A small image VAE, trained from scratch: adamw at rate 0.0032, 7.8 epochs.
Rows from block 7 of the encoder of a small image VAE, named by matrix and row number. Rows with one number belong to one neuron. Each number is 128 + 24 x the weight over its row's rms, rounded and kept within 0 to 255. All counts start at 0. Numbers have three digits each. After the name is the row's rms in percent of the matrix's.
After each neuron's rows are labels from the 100 images, of 14976, where the neuron reaches its largest size: "strongest on" is what is common among them; "patch colour" is the nearest of a few named colours to the mean colour under the peak. Only what is clearly more common there than usual is listed. The data: microscope photos of single blood and bone marrow cells. In brackets: how many of the 100.
# gate: MLP gate (encoder.blocks.7.mlp.gate.weight, 336x128), inputs 0-127
# fc1: MLP up (encoder.blocks.7.mlp.fc1.weight, 336x128), inputs 0-127
# fc2: MLP down (encoder.blocks.7.mlp.fc2.weight, 128x336, transposed), outputs 0-127

gate.249 057:128128138076128101152149138152122175112130154116128101128115088114151134128128147179157098130084118099128128136128129128105103129128107128128183128145112128134155146162112128133128069140186128137149128145128149128099077113158159106128128155128080146128107166128108113128114147182078142128128180117144073175128128148128138128103135118190105128120105113128145128128128128128078128073128
fc1.249 062:183081132128109128138128128104144128137128119128124128147151128129128166128128123138099128128147115129128126148140134128144128128123153128128101113128102076187183118115128112144128128128112125112128128128146153162128138137128106108172098128128128141128117144128110140166168073201128128128137169147147176074128128095144103180128109128021128128144128109134119128165158128128128138065128
fc2.249 066:163143128128112128106128128128126128174128133155128152122100128117119128128128099128146087128157141101124120077128145128124095075132128135147122128096137180128055101076128147128128128135154046128128081099128080145128106149128112140128128087100106128144163160143128128128120128099128128142139087161138108104098127132085107128075113143107128128129139128128178087128078171128160128145128
strongest on: cell type: segmented neutrophil (58); smear: peripheral blood (35)
patch colour: purple (72)

gate.190 042:064090095128128150160163147128130074171140128132128128151128131083124149159179128128128166099128123128078128121057128118118133128128105128163128142168120128131164150179098128132169135124088128128112124106105117154128106166128148128137090160128152131081128089128133088103142099131142148124155135092128147128151128118126154151128157128098150112096160146116121128095117152189128128130128
fc1.190 049:187126143207153111128154154128103126170128145143119138128151186109103108094112134128128086110167133159126160113106117120140128128128121147078093128123114176107173128113141128128153128135128154093119141106126101128116131101146159144128118128128190114097146128116134111155122088064147115166174173128126128071128133151158121162121141143110143128098127128139153128102128095110128127128128
fc2.190 047:133128149175153128123119094106120115155144128139097128089134128127161115128128128074137139126128098157097133189187121144139135128084128108128128128150121147128116145128111128104128109128156099151115102128121140151128128098172128134128041133157182128129111099128128138121128100128128114109128140128128128122128129085128127128106165168128121119105095083156128187128196115110128129128205
strongest on: smear: peripheral blood (84); cell type: segmented neutrophil (41)
patch colour: purple (51)

gate.284 138:083128135128128128114136141128098128145181155070130146128139128128112128170109105124128162129105128128050141128172172097128128127128128143118128128178147128089082143191128128145162087103172128094133167187142195154121097180147140128142121134128122128153144149119095128125128124145093122128123128128128128128147128110128128157133153079128102128128150149142100152089130126106131128114126
fc1.284 094:152138128148166128166121128104121080128119078128128076062128101166132118166128169168133054128128096128144118128128138104128128131119113132128128129114141124159128128115148128073106128136105128144107100153149153105128090107134084096128121123128151138127130148139170105128128128095151110106087156129161104115128104169128128129119151139156129157092137105125128122142105146046101141128175
fc2.284 096:174128128135119143128119131167128153128071125128147128128136142101115128086078120137128128134128144162128128077150192141122112128128186150149092145139128128108087101128125148116128128156094128124104117139128106144109128140128128187081138128156183128128128153119123134143128155081127128128147128132113097121128145163111117089150128119143127106135136067099193099128163128119174126096185
strongest on: smear: peripheral blood (75)
patch colour: pink (86)

gate.328 056:128027128128118122128128128152128141128136154144103126162171179128128158142082143128128128128126098104151181161120128128128128071087122131134128142071128128108128125135111128128118174143110143127111118117128153128148128128116081132047114121121169110141096128113128128128128128139124102126084181111128162128128128128137105114106128115101122128128130128128131125119128128055128136128197
fc1.328 063:106128128128128128128134110096147085096128140128093128106142146103128110217128154110118121171128128097152086162120136128139128091128145113141124152128128113112128164128146128162141128128160128151130128128111166155094095104117128086105128099128128130163049128128104155113156124133128103108096128128105132145128128096137128141128128101176125109128160128109128128102177121040119178137161
fc2.328 081:187093123150132127128097091128119100135128158118128134156156116146144133096142063157093122086114108107128092128122072145137196127128129105128168123128128138130164159128128134149128173110084111136113122139128140125100128130134135153163096133149086128110137128141128151149145143162123103097128093149109128128128081128111102061137128103104142115105128073172128128108106147128135093128171
strongest on: cell type: segmented neutrophil (48)
patch colour: blue (40)

gate.304 131:098127120169128130098119131152118166136128128146098117174128120119128124068115088089128139111128137174104128162128124128170134128128128126128120126150134176056084128112142133108128064109128185128153128139117118128128163120133125133143128128165128177128161122131113128128120155128114125128131082178108114122113121118128121129176156147056128082104122132130128167128167128180147105114128
fc1.304 119:175128143094114123040128103177142117129120101166196053121128144128128103128148093089167149128190125085147128151114109138158145177128140103151091152109098136128142099115118109128110119128148123137148128118083128128128144111115143128107099111173128128166131128128140128128161136128128142100166142120128113128115128133158138148107150127128128110115101128108148066140113142142113128113123
fc2.304 127:077128117111132115128128144144134128140092169128140128142110128128141150128106128103096174128084155130150138079128128189140157128128128127147128135128128157078106118128129154117106128130144153127122146113128108157104095156102134160047178178139151163135120108125116140128113142081129140119159116137133093128128151128155143166128112113207135103171128147128128150115128128193123142128092
strongest on: cell type: segmented neutrophil (42)
patch colour: pink (58)

gate.153 037:106128166158144118106150159162111102154091115132128154107128097102111115102115147150128176109137115163123147138094144117096134038165103110128148137128128102102128112128143128152147153152153106115153114144099128152156129124107107158086191092115104148128128128145166140128164161154068138142097128127147146109128128146119137107116102157128148128116073144103155153145149140128152119093155
fc1.153 040:118157161128128150098128078128095138128191173115151132082145153107128128133134128132128129128099128076156131139128118086150125120075107128096163108100118134090162105128097128128128077128128145129098110114108098185131128128154132169103128153128140109164168128114108144104092118122113128106079160128128115151127117137091090128086160145171128166154139128149150128118135111128071128128114
fc2.153 039:080082106126140111174128128134150183126128105157161168146128128145147107112154132112113088160159142097161083128152086102138085083126175152094150128136128136139155149140134136128099109111167098160155151107111128162140126128128154156107141108157128137154165143118128128094128136188080100141110180112134142156128128139105145128128128101153088137109139100146151128128139157148128155128128
strongest on: cell type: segmented neutrophil (45)
patch colour: purple (54)

gate.20 119:146134122126108128099119134128108128091115118137126183102122168108100111175112123107128137129136134123109115121173151128135128081175128139135066149156098137033128128128128099179128128096130103123124107142115143128080128129128149154128118128136122165157073128112124128093135128087119119129207128128114147128142141128123128166129086128169117126114122087135124107129132111117159128178128
fc1.20 109:128154128174126128169128131158143153156156131149128173128085146128112160121141167102128116061156106160128156151128128128146128120142128128144128124128116106114149128158128116178170128111106128128154166083088128096186159133148129078132112107105158128128117128128102128119162082115091141107079128110131115074184143108128115147167115090175128128127128128113112113128106137104115128128094
fc2.20 110:159128133128130128095147128147128128128132142114128128162128128128151109110186103117075156017115134135130149147116043151128183087195071125128203127094109128164169145111128145123128128089122131095128128151126127124128123137128159128174128137134130154121118102128157128128128095112128111117138147128134159102112137128128145121128128116132143134122128151111128128122128128128137112156128
strongest on: cell type: segmented neutrophil (41)
patch colour: purple (61)

gate.166 088:163178134074138128114108128133112091129128081140128093107095139137109128128093138128128121124128117151115152112070142120122128113124128124120128142149128128128173176138121163109141110128096136132081134109113108128110144139111160064108113119128169156088091061140144110137128125104128128136118145128148182079101128123129111132128128090128128116119128076134128146103199114074106111121155
fc1.166 097:140128134088128140128122147102140117110152144128174160108145158149128130151131128177128128075117137128174100108128148128133132186192135116125165102100128128128081131082110065133136097123167126120126128138149152133149127128128143128128188128120085138128149128092095128129128128102151106128156128117150128176128134157122138128156128129239128145137133128128106128128095111128123134102142
fc2.166 090:128128128164117128176126148128093128128128128128121135128128092117128100128173128128125167128128114134072202128060128191140135181154103151149128128128157158115103106150120159128128139128128123121128073128164128128196127098128165111104128099100092130102128150123128120128128109102128114128128128128128107182144128130128139094128146128187128115159130163103137113084182128135147136141128
strongest on: cell type: segmented neutrophil (64)
patch colour: purple (97)

gate.163 113:142108128166128127128116128128128119103128135135128093176159170128109138123128099128110128139126160132138114128128128131128128065121128098128097121174112117128177128099146139128142179178128143126110107143134128128110128155098101152128119128155137144128115132116128143171081134186105128116128124096128198082128113128156128181161137128051134124128128070125128128128147150094128128074175
fc1.163 115:128122121090128127128112126128156150112108189128168191128085161124095136074145106125128128128163128125183085127162128168149116210128135148128130117128128117147075147128120128116128103140128095165128128128128128128182092128128128166129160128128128091161142104128146128128121156128130100128128114156128144128152131167094128101163166128139128157190077139136128141142113107150136128126138
fc2.163 116:184168160113112123074128128110142109116124128128107202147122117140127126046167128101133085128128144128136129078128106128128103128128131121156036169115128146085084132105106128101126128128128149128128096125101112136128143138131157141110144101128134104128101128128138122112128100074144110107141128128147094105128128140103128110113111106128151144172094106128128091117137117105153128176128
strongest on: cell type: segmented neutrophil (43)
patch colour: purple (70)