A small image VAE, trained from scratch: encoder widths [64, 128], decoder widths [64, 64, 128].
Rows from block 7 of the encoder of a small image VAE, named by matrix and row number. Rows with one number belong to one neuron. Each number is 128 + 32 x the weight over its row's rms, rounded and kept within 0 to 255. All counts start at 0. Numbers have three digits each. After the name is the row's rms in percent of the matrix's.
After each neuron's rows are labels from the 100 images, of 14976, where the neuron reaches its largest size: "responds to" is what is common among them. Only what is clearly more common there than usual is listed. The data: microscope photos of single blood and bone marrow cells.
# gate: MLP gate (encoder.blocks.7.mlp.gate.weight, 336x128), inputs 0-127
# fc1: MLP up (encoder.blocks.7.mlp.fc1.weight, 336x128), inputs 0-127
# fc2: MLP down (encoder.blocks.7.mlp.fc2.weight, 128x336, transposed), outputs 0-127

gate.109 139:050128157128086104226101183154099128128128128116096152184128088127128102063128118092142083137137158128128130140108145128119106165128128171145128128139114078103149128128128128128150155113182130168123128081098115128098062128128162141144108128128234128162128108092114157144128128149182082128028230128128135128168128075122107122128128104128128128128151128100042194128128076163093113145128
fc1.109 112:126087106128128128173092128115141154081066054165093164128160094100128115128147054175138128128128091179128128081130090093113128128094101102155107147159128122081128128159082180128163091128128183128188084143128138163058128135061123129146197091128128128128141146103065128100043128128091128155068128113103160126080128128128072082128178198128144147105154128139094160128107118120205153150124
fc2.109 120:092135067114137198141179155128128147157118149128131159142128128082035130128170170126210096157155128128094119120115132166137012160143209100139128071138131179139128069072082141128095089128128168128167089111152128156136128114186128121157128161128120150128117089128128093120128146154209128169135128131153128128096170145153156147184128125128163149128070128128183129183128128128147075128148
responds to: cell type: artefact

gate.97 047:195180141155109109109144110145128128093079130128130208107145105128109128128114131112128039128128128128121161107125069156128103232062128160128080173135128136114231182161153172153116135188103128114116128146128090105064128145169113140128063128128207128095071128089121090128052128079158161116128128140123175168097128128128091128179132128128155147150098128128154149111101114128108128128128
fc1.97 052:138162176065128090128144110156173199128107184116128149166143128111144128137128133128108077127128091123090128146219099198105128172112093128128152090123123128141152101101166158097087093154128128128096128095166132077163122087096151205076070114189101128128164128112189133164094133128156167115186128128128115161128109069097099128117106111156158126128128128173107124176080128202044105142164
fc2.97 051:128128129153094103134128089173128128107165128128128128184148134128130128040179090098128128134178128128137188128128128128128128060187128103097161103067149099128156196115115128193126128112129128142128097160103113113148167128128140128207169077131125194068128105072107132098146128154192128121129065128101187118128088128173161088128128100113128139135098170149128152132128066092192128118022
responds to: smear: peripheral blood

gate.56 143:125109113121171128136128084134184051194128189168187145128119169141140143180168174181159128143128139123170090149128174194166128145099178118128128075141180128115161074128114099151090084128128128121144140101138076114128160074124125147099086190104091089128090127128179128124135091098092177128161128109177128128108152079106128098128065133157163152156060163128173128144128148175065111121088
fc1.56 163:126128075128128157189180101128128090198128180128152128172128159148102145150128162133161087114164138132185139167127128161169128128107152088141233080083197128184187073082128075128089137114131124127119136128146116147128128102135175125128108198074128111094097125153128121124148128160128168150122164131116144158096137129140128099130100128174166124117085177114182124171072180128062100088068
fc2.56 146:128136128086153149128132128123127174098141041143122160102158035137128115013135128128128041109153108152070144116131128083128102086128161128126141128153106128128155096107128184091138150128136154152128082148097147097128159109128127140166091128115131128129199128118078107098092177143182128123128079117118134146128128131128128082155199150061149116128111090111223173134162128099128128088203
responds to: cell type: promyelocyte

gate.199 131:184151103034102128126125119090151175074120132147168128144100128121073134148148107068131181162128120151129128151142134105145128128132128088109146128207138066154128110093128113088128127119096232098158128156132128077128128134091162107115139119128128161128106128128128145128085200128218136128158128128081246128108079087128135167163161128025139128128128128138128147128118151128170128128128
fc1.199 134:095009128081104116120117120158118128128075148128148153146128106120128128128177080134128171165143140128141137115118139152128134128062114128128128132129118183081047147056113057078133128128165128150128128123128130128205157107128173146046128131143096128163128091113099117128128129082128134137128094177097128133076035169129128128128205133128130110128128177104108102133128128177172201117065
fc2.199 128:120091128076126164158153128128119234158099134126150169177144091128128130025128025146141137154124123128071123077144128161120128235128181112128190140128128172105193080116085153133131087157127128144128128128103111128128115165172172173157149128169085157134128124128115128098105170124166114111175140140110095166128124183128128128128128115204128088150102128083162125115128128174125128128128
responds to: smear: peripheral blood

gate.322 114:080076128074122124128128154163067169183189128144139128099092153120105128098128150128128128110143094128128180160116170116128093205128113150128128128095129143141128156128129085087150059163213127128123128128141156202192105114128148093092128107176126147158128148102086093214128148081128103138128231188153128116128058117128122139128187121109122128169128128098128149128111067128093128066117
fc1.322 108:065145128170139107215128118108124239118104183122121159105128128142092112156128128174115095128103128051152167114132109128113122128058124118108131148128158083190073099128151097128171128168117128128162141088128130111128117128157128110115080114128128121128159164166126097128128168164186128121054128182128091183094128196128128067079215134128103166128113122128134197135079146128142108151118
fc2.322 112:109195085152106163109128132081138132110087128113129072128128180087121177090055128128128161140128138177180081074171145188133110172127168128117103143121104129128107128128111103149079098135188108120128144163128120182128128125100109151126179216128082137128108135128128128172128128099080128128162078128099108071107249177128128170108121093175128123128118113110036098128126127128128116135075
responds to: cell type: lymphocyte

gate.300 163:137119114142175128128140128071150068113182128164089170128136085132128163100126118117093099096128067150076128180184130105147117082160117091128128087142164116086149156128128185128109084061134185117195178150134102151069094128150093144220128144087158126051128121128121128109106109126143153128061247118128128095128128095128083193141144120115157106128113135152128128153148128099155128154128
fc1.300 146:128214128162128136120146102096128128136184128128128113069162172134140128145086166142132057094126123166165128147128109118127121128066141128098128162176140128177203116182128151128139062102138116128129128128153162180077131128128124077183060165128128173113128128128081154141128119165179125133116160176141103057128128128138128128104149066062118118100116128144128187128083128012103128094083
fc2.300 139:145175091175131136151148128128128128151110188139120149150128128120065151090051128120125083138128136064102091128166128198163116216094149075166199134154128128083101130128128119128128104128083128086148110189124121128049110129122156160146092128136094135106124085131156110125128143122128141128128124098085128091160128148128128117116175101104155128081107175139020072129126192128182073189128
responds to: cell type: lymphocyte

gate.110 100:177186173168149141188128133128156214128128128156193231148122105128128106111128121128122128096166101109128128128165128128128128106150119099128128085128095049155128122138145128157120167128076067128128140103096106060128128148172128187128214128128086139121128128159118134128136131128167151094137033051128128128128139180142098128101097128194116128134149080126128121128137136064140069170172
fc1.110 123:133097158117148130034128128128161000128128128128174100128119128128128154062195086080107110128128138178186128149140152128128128188128127114177186128090134150100162138128142140074107128124108128128095163174127122100048150108128128128187102151194166142086082074117128116128153102072128123103160131156164165149131155107133158123199128111138128086095129124128116128128155151184128128092128
fc2.110 106:100128087153097128154128128092168148155107099097191128128102128128112144150198115171128222118140135162128128128128101128134128045128128128128128145128095203133128143128128128128128133141182128128179135156090128128128110171067169128128128168069102128128128122111072124138111128130023133128183134128118128128186093128128130128128110112240120138150138141131004128160105123203145090128128
responds to: cell type: segmented neutrophil

gate.310 054:099128104128119143150144128159183128188151182158154101159175128128088108053175106105128128217156156128128128128114158128125174070126096132109175053162165179128083133128128181128150172114153151156098128108101128090128126099103160182147210128128128109141128071123161123125111200128102142134154080157130128127133096128146134103208163091128128113112117185175085128155128105128085155114041
fc1.310 058:094128084128160135128128128154161104091097128128128191128128128100128150129120128238143128101136146057128128109160162113128128128128128135149123128128136209112076180128111128186084145128146113163128150128165099128128062143138128146078128142128012128128211104108171149098128128136128078136149041128125142128192154162129128105128079156151156128148128123099128128086128128191065082154197
fc2.310 071:128210128128110112128128138151128128157120089128158124128066128128128157119071236131128109118157115161136095128110213128086128128128090099128109128114128160128050106128164137128097128128128128066096096123128128138128097113081066128051128051147162128108101205128158128128128084061083091117148150130128072162128126128118178128154122196089108119128164073163149100128128196132128184135153
responds to: cell type: lymphocyte

gate.234 121:156165150117124124128148110122120201141128138143162150123128124139128144175135133128128117104182133096128128128128130148148140128035135098092155147143117054199193128212149133153138164128054159124147128128136128094137119128092141148128128150128117141128165128128099118128128128128223151132159128085128158096128050147125128166068077159079147187100128128111143154121000144085117108128163
fc1.234 102:103100128128132128128096128128128079134155077180104090146096195120045176128128163123128128075128057120169149156095128094128128088128120128147124140070136165148108186143125158128110128180103163128104080128128077163156128093099110067152041152157128146116103105128078128128116128128147101120150198128128142013111093079128073181128128142056117146126104095107128102149086098093128104103146
fc2.234 099:103094128085098135076128128128133170148128192127128163161138172105161128133128109128128208185098160172128138107131091165099162089071128133128128125162117152165125190160145111128128116146118074128128170116128104162164133150104123128128028162156157160156104038145092140160128128131102109149099128117128128093177128050150106112105074105199111128141128094142050192119101082128072114128076
responds to: cell type: segmented neutrophil; smear: peripheral blood

gate.323 102:049053140128095109133146128159091128128078145128128145130124145128155128128091032128117149255128128054097102128128128128128137117128138128110128108185128128090036117128107122117174128128157128137103109129119107175128128123113122137250128120128128115128143118128100113128131104128100114124151128128128162128100075108152150140128145128128128107169142241128128150104189123182144128124089
fc1.323 113:143128129128112117137145126142128128094197130122255175128135140115110150038128148141107148148141128161128115166128128092125128193215136105149163128114140161102055137027119166100128110152103134128092128125153103153153128113152128169087157128128110111128215128122128121094128128089127134128112040085128162143128128128128128128128114128128113146128059157151128106124057143139128087176189
fc2.323 102:113164178042128158128111128109128157145139128128152128124137128135128145101112180051128106119128061134115128214171153083170037220128179128156128148128155125155128128128104194084161098132119128128167106128137128075050160054168128126045165110110132104128128128128148109119150128118083167085094128100117138128128126128084079128178181128128160123157129107128079152113167144128128118119167
responds to: cell type: segmented neutrophil

gate.312 120:128139125136128128072107128111136130183154128128128102128165164158133089155068128135111174135103107171128099097128120112151156063145113128094079128140119123125078134126157078053128128098128071128100181128128152084180186128166071128128153149182119139128110180131128128128128154078139111136128088238128103128072128128128128124195146128128120119128161079128128211136178094049128150035106
fc1.312 106:105161107109128156062128159128077128119105205144088128115128154112128128229128151170140128125118128122117147128123119150099128128128134142086128138232116041134101128128138128128113164137124088143128168109157099128128153128128112154128128128204128099116081198073128128148131065063059128158128119161201128169128171182146128145166161128128150150128108142122121128150159128128161210087206
fc2.312 137:104077147128114116190151110128123128109186131117128161147079128128128131015128105057093128088128140210128128128134166088103162101128098130128200128128138087133128137183127128085129128128090112117100198152129122082100109148128128168172130109128122119128128137153128128128122159102128112128014069116127128090139128128128128064128194121209167128118128088118085175116177148205106124123137
responds to: cell type: lymphocyte

gate.191 120:157117117128137100018094128149128128118095108132128038174128152145108128041114122128102123147143155161079128100095128128130164128175121128142078128144131141128101151128161198092128123163149156128065140150115135160164199138094129144147128165217200128128133128139151155177128165137115100128128132107125142088133069095128109199177128143087128128107139095136101179128183128128128117096223
fc1.191 116:128074099124122128128133151128128023181162128102060145112173060128128165164164107128091128103090090122146118105152115116098128035128079129109128128101128128040198152128128117128148082094225091124128091145124142145112122142128128096086152109137128161119104182135128113128162135143170099157143213167128076151097190136118137128132128128157119128128148144153115095159102115128128196128065
fc2.191 110:198128128202116128134128148078149128128108078128128128102199096134128128095115207128209062109134128090161089144125195122128004128092207120064066093073128128128160094128110106135142128083087128123128089128149150128079185107128083111128129108146084128128128148122187128120140111113128144148128128124128106172114136146103147128102148150128128162128095128128191093164104144080159128128150
responds to: cell type: erythroblast

gate.30 101:206144172139113128132109154128128134128128126144128128075128128109161151162128128063122154114128147200128128112157132128128129197092150149093100163168098041128222124128124072147182057152144128128124083116128128128066128128126128128128202102182137128128052128122109121124128139118128113109199149128084199151143156144128107128156130068128087154128139049113134166096121104178141127128053
fc1.30 102:128128114128119122128128128100122134037056149128098168148140132152109138128091118170128117128126128119135085128141158150127127097128161127114059141140093128128043113080107128144128196176157112128145103148128128138076128135089152185230136128128128152115128195134128128094074086172168131128096073043128140183059134165132118112094139184128128132152124058126121199143098128173128117128190
fc2.30 106:121128101058118128128160148128128153128129173123174146150079192091140128141134128128196128183135144180148128117128145128106008140143220128145055144128104128111077101128099161132128106128131133124128134092141128134138133120128117153128128113099196128149128110128138110123092179128106124181150165095138157128167128097119128217166128128065157144141095058077128145158193128076128173075184
responds to: cell type: erythroblast

gate.170 127:128128127133128128159128150104128056128163101130140208166099037128118184128162068128091103151083128128067102128149128125090119046129109150128128128161105076128208172114092128140113128112164101114128081128128097182128083159128128167145153128056152151128128108099080136085099086215172106128124170101128148075147144128102128160152108128128091128177178108157063106117128128185159128141128
fc1.170 147:155186128114116121128180111121128074128128128108155154171111114129123128221184092128117129163103165110096113128168164216142117070130128136128128142171152097095203079150128128200103111148127128074128077141153089201141096126120165128139100128067084171093093128107140147066135047215128163140183150096118141155136185138141168102128128128130146128128114128144155095129170128128128094151128
fc2.170 117:135116128094098079128128153128086128131077128137087112124138170109135108128128128128100197128093128128128182084068115143090151193154128128128128169104128128092110192140163083128128122142111075128024150112135093105153128151128180084086187128181087135128060166095128101163178103074128107129128128094128160128139128128128128128128131094128100151140149164128000102109105063162100128135181
responds to: smear: peripheral blood

gate.307 114:179128128104128106128128137128128069169182128132128039128128107128044128128056128128128154122115135128128063128136133128113128015145166140090048112141128103073170128104133113128107106084202128128128116141101128192093121139128128128109128108165128146136070128078119147131128102136146113128128158199086128128092150128106128137129166088189110117142140061151123103156243109097138128128128
fc1.307 114:149123128162139141128128108095128033084177128140128141128106106134066108243033084128129128128128147128154128128126137099128115079152128128123128169128136071091195096128148128095103070128171128128122095128128103173053168128119133107128068113098102143128074100081139128067128109121174132122045183166096089135128182069126128128128142099173118089152133128141128101141162132100133172126128
fc2.307 098:128128128162072128109119112174096222159128188097133161131128128136128143128128187110128128078105128135151128128128128120095114109171072165130098172185106026132109175117158109190128128128128064110043132104128118107156132128118133128090177134120128171170095128105134143085165128111128112086162120128128128075147174128121122141103077115233128106150124132086079098078192088128102128128083
responds to: cell type: erythroblast

gate.25 119:121121128128161152128128159141117128171160196089121097218128088141146089058144145112144200014128134095087179129079128154123084128158124166090197060099212109092113142166148130085122128110119153128082204128171109103149173140128120110108131128173128128115128106107160111144128148105197119143104174127173146128103128128146141138181111128098157128130139165093108128107144093143119079128143
fc1.25 120:138128093106137138163115128081160098194128128092106057237160081128192115090146135128134128128128128102115146111117081126138171156128144141098197089074176191116128128128128128119128128128128165144128128118123140127128218159101085079102149127128128078100127145154157138126160128128157128128102249128142090135105203151130134103183135126043128135108149165153162100145146150121151128099165
fc2.25 111:162158128128112170128139158105128128096060135119128128128152089067128128171113089141180107128116128059128088064121171108085035176096181132096034163128128128097104128123071122148128171128128128128128094128155118126086131149099099128059179105148128128147114152067125096099128128071173105172128155128115128162136158124138139179128128172184151128122123165073068051128128123176128128128076
responds to: smear: peripheral blood

gate.156 132:128128110126143226128188128136111136128104165140128128091117165077183063128128146120184102133193128128128125128109128139084128128128169088145128150087109124147108079145069181143066160128090198128205168109145121128128143119106135148110128106095150098154128090096123101148128101141102128171163138066128128104159128128178128088066076142164208151126084169085157128187117128195103174133099
fc1.156 193:128130128106169140128163122156115076136114185169135128106069187111128129118145164091151128084139116133156182137081204183113072128128144128139145136128139090110075104146126128128103137130112128130127165069198069128196092079128199098128129132101137128124128057128128128167187088062128142157145128111191128121132140128125138121072051128194164162171071174094128101128128115130081128164108
fc2.156 150:128128088158134154172128117128122154132132081132098114106186128104088141128122128168199072128141112112099110128130113128128040138067218103128124132118136158128176094128106124119137128136111116139121106128131144130092193113178117108202095154144053128108128128118128103128102128158196133159150080167142128128090128143121137055188169145076135128102053128128188159128160129092161102074221
responds to: cell type: artefact

gate.128 096:095128128201095128180128128105120128128118151128119155128105233128198100155128156122108163159128137128128153093128109138114128151137145147109088128147124077015012128153117163160161128140157130128174171124119179128159071118115130103128128128122128103170132124128107143128135070058087108155128128128120129128125128092128114167128140097174128148128152168128128128128203124010128128128184
fc1.128 104:112190126095135121167156150087129163128128170101106123128128110128128128118128128067116150158128114183128139105128163141111140215081128128089085128128178128128128141173111134128128048128152113128128139168137118139128091124124135160039087128155097130122197128128084120128057177098072128157128071216122080178082101159113126094128128128137169154124093087109133133136119120128218077128040
fc2.128 115:070162114116122145130139144113128178128128068123128106086127115128156137128128192076223046134162110128211162153128161064110013128111162128113128156128126128128128100128099128126128128125183143148114128119152139084128160121128094100150128079128155109119128128092065080103118137128128136159128186128127087173146201128139115149124128141128118158128088165070109197128128128089133201071090
responds to: cell type: erythroblast

gate.125 126:128164156128084127128143157096106132128170191056125147160124166155128128136146101128073170174105191128063100097178158122128154128122067128128128085216150128128128146128156128128128128128149128089082171168135181099152134204130123183136145168178128128128128128110128128145067145128173123128116191137065190131112096128161179188128121080085128128119170128171109128112138128102150103031128
fc1.125 118:192128142080128119097110109102154128070222092128203102045122128155128145174017185161139075089128128128132079128157128066128128166108159135128192138128112059193155146195148128146112079133182100128143128133143128128128071128128128119128134149123115139138176128128128149156128094128128128128171128106141172120173079123128098177102104109153136165127115065143128126157128128091094104128145
fc2.125 114:051128128128128128128108124128174128128099116119134192090132128121094128124146128128128128166096128075094089103073163181149103215103131120165128053086156128044055159151128107128108090156128153120128148103143093111082127124128106132128128147128163117099129115128128128103116128096145107128090133168155080128128169174128113000205145128128113128101120179128128153097129096194169164162103
responds to: cell type: lymphocyte

gate.331 133:128097143142128128201109152134128128128121128136039161128146095120128128199035128091145130128103125135094153128172128144143131131128140146091112144128128117038194128128125088136164087128128128128138128147098128128014080128121163141110128105172120204164018152106097140115122128128154115128128219128086112150188170128139109103153128128196128111097128089107104132102126112129133128167097
fc1.331 127:105125097137114144210146159113143240096083101129128155171128140128226128060128105193128113154107117126115135093128128159108151172128128140128128128128124133128021118165124163128128170178128128116128128128158123128158128157128128168128128136072146128104173159132155128112080132148179105128128038084128128128143104222149128082128128167083152138125122108137128128128035104123168128128157
fc2.331 116:028131096104137185126137148103134132119116128128128128128107161074128129128081111128231107170132114128075134104138128128107060122075225115113063129157128230081070067128099123139103065147178157125128103129132137128128128128154130142201128155128153115125128128089132104151069128195128145173167171128128128088152113139143151125149135128128161128120082128128174191154128119140140128128106
responds to: cell type: erythroblast

gate.120 054:095128060081145116165152152180134166121128081126128128118109074088100116113151154128163104085119129081128178128128152114128051128106128102128096128128173131237187133109128147128103139175168165140089105175174137101161144084153108128104100155149086168128128176157138131161107128194162189119152128039167176117147066128118163144128128166128116154128082103099117168128128104119082124128197
fc1.120 059:128208103061138162097123129128160128123128141110128038128073087108128153086113128128128104128108119117128099128112152133142135128101166155123081082173128150128034099095109220128105114143153159128089119154128128171128173149095101128198118128196129128128187109145167117128097085128077108157099064167142110128114128128157130142128186128128157089103128240128113128121174109182128155128164
fc2.120 060:128152111135132128178083188104129128128147177142156128128128175108111128217128128128165195142130152092128097166128128172128171128180115128128128105094103128129182220128152128222128148128128128100213099176122128109128128154128128082114100142107128128128067188140191114128128109184154128085164128042105128130129128157088145128071070128149128128128122079096130133152128109076086128197128
responds to: smear: peripheral blood; cell type: segmented neutrophil

gate.8 117:146116131177128128181147122169119166145161130161110192158129148106112155197128148128128128058128086128052187128094197170128104198201122158131195128128112091104118162200132128180173128119110126128128118128128120089128075093128128142094128139128106172128128128128111128088103111066128128117164095079160104128188111130104103142128077120239119128123135084128097132099128087131156071128136
fc1.8 108:115077128128128128128128128128107020108124127085104103037138128152147109128179109195113129155125180106206103128130128106131126128128115128097128128142128128228205142169128213128094128128128132137071141125128151080161128182128128128188128144128151128128128082107167119162128145159128128107077128128144169128128144132126128128054161128128128142128155116131088162128224128128094128032128
fc2.8 125:055081130067134128128130159128128128132071087098062053128152009128128120128128104139152128160099122128087200071128128120128128141149162115118132128084128186078128075138128128101160163135166128128109073145176119187155128115097108128096162095131074128131161146135077128078100128128099128128132128128147128211118128133128128128154128128190128101174100198102186133098094128196128134132121
responds to: smear: peripheral blood; cell type: segmented neutrophil

gate.289 050:086128157132128093134128168091095128128128128147128211128131060106141128128125044128098111128128104119128128153203173128158138083165155128101012101106153113128128128128120113119128107128128085110112151174113150104091128128128097136117217120179134155104130142096135163085091128199128148159108092105062128139177156157128105095128128082191126142121155128128095128098128116236167117128070
fc1.289 053:152024115074128074139090099115101128044097064100122185067178128162101086101102128192129107146168151128102103119128128076154092128161120107092066161072108128198164128142117118128128162154128096128117121128176128128128097094128128128097145140080133100183108130159152175128082128180128147101163110128150091128191081160130108105128098156178165172136106074156128128156128091097128098128128
fc2.289 053:089163128194140143106133128102129180161122221128128128113082128163128070192088105104128126178128128060159128179128133089104128156128049175128150124210128163063080128117149128164119128122128108168128171128109104165128060131162128128157063129108131106150128092128104128176089103128067138128167230128177128119100177128148128128147175100128128128128166156115130183128102102143128135128144
responds to: cell type: lymphocyte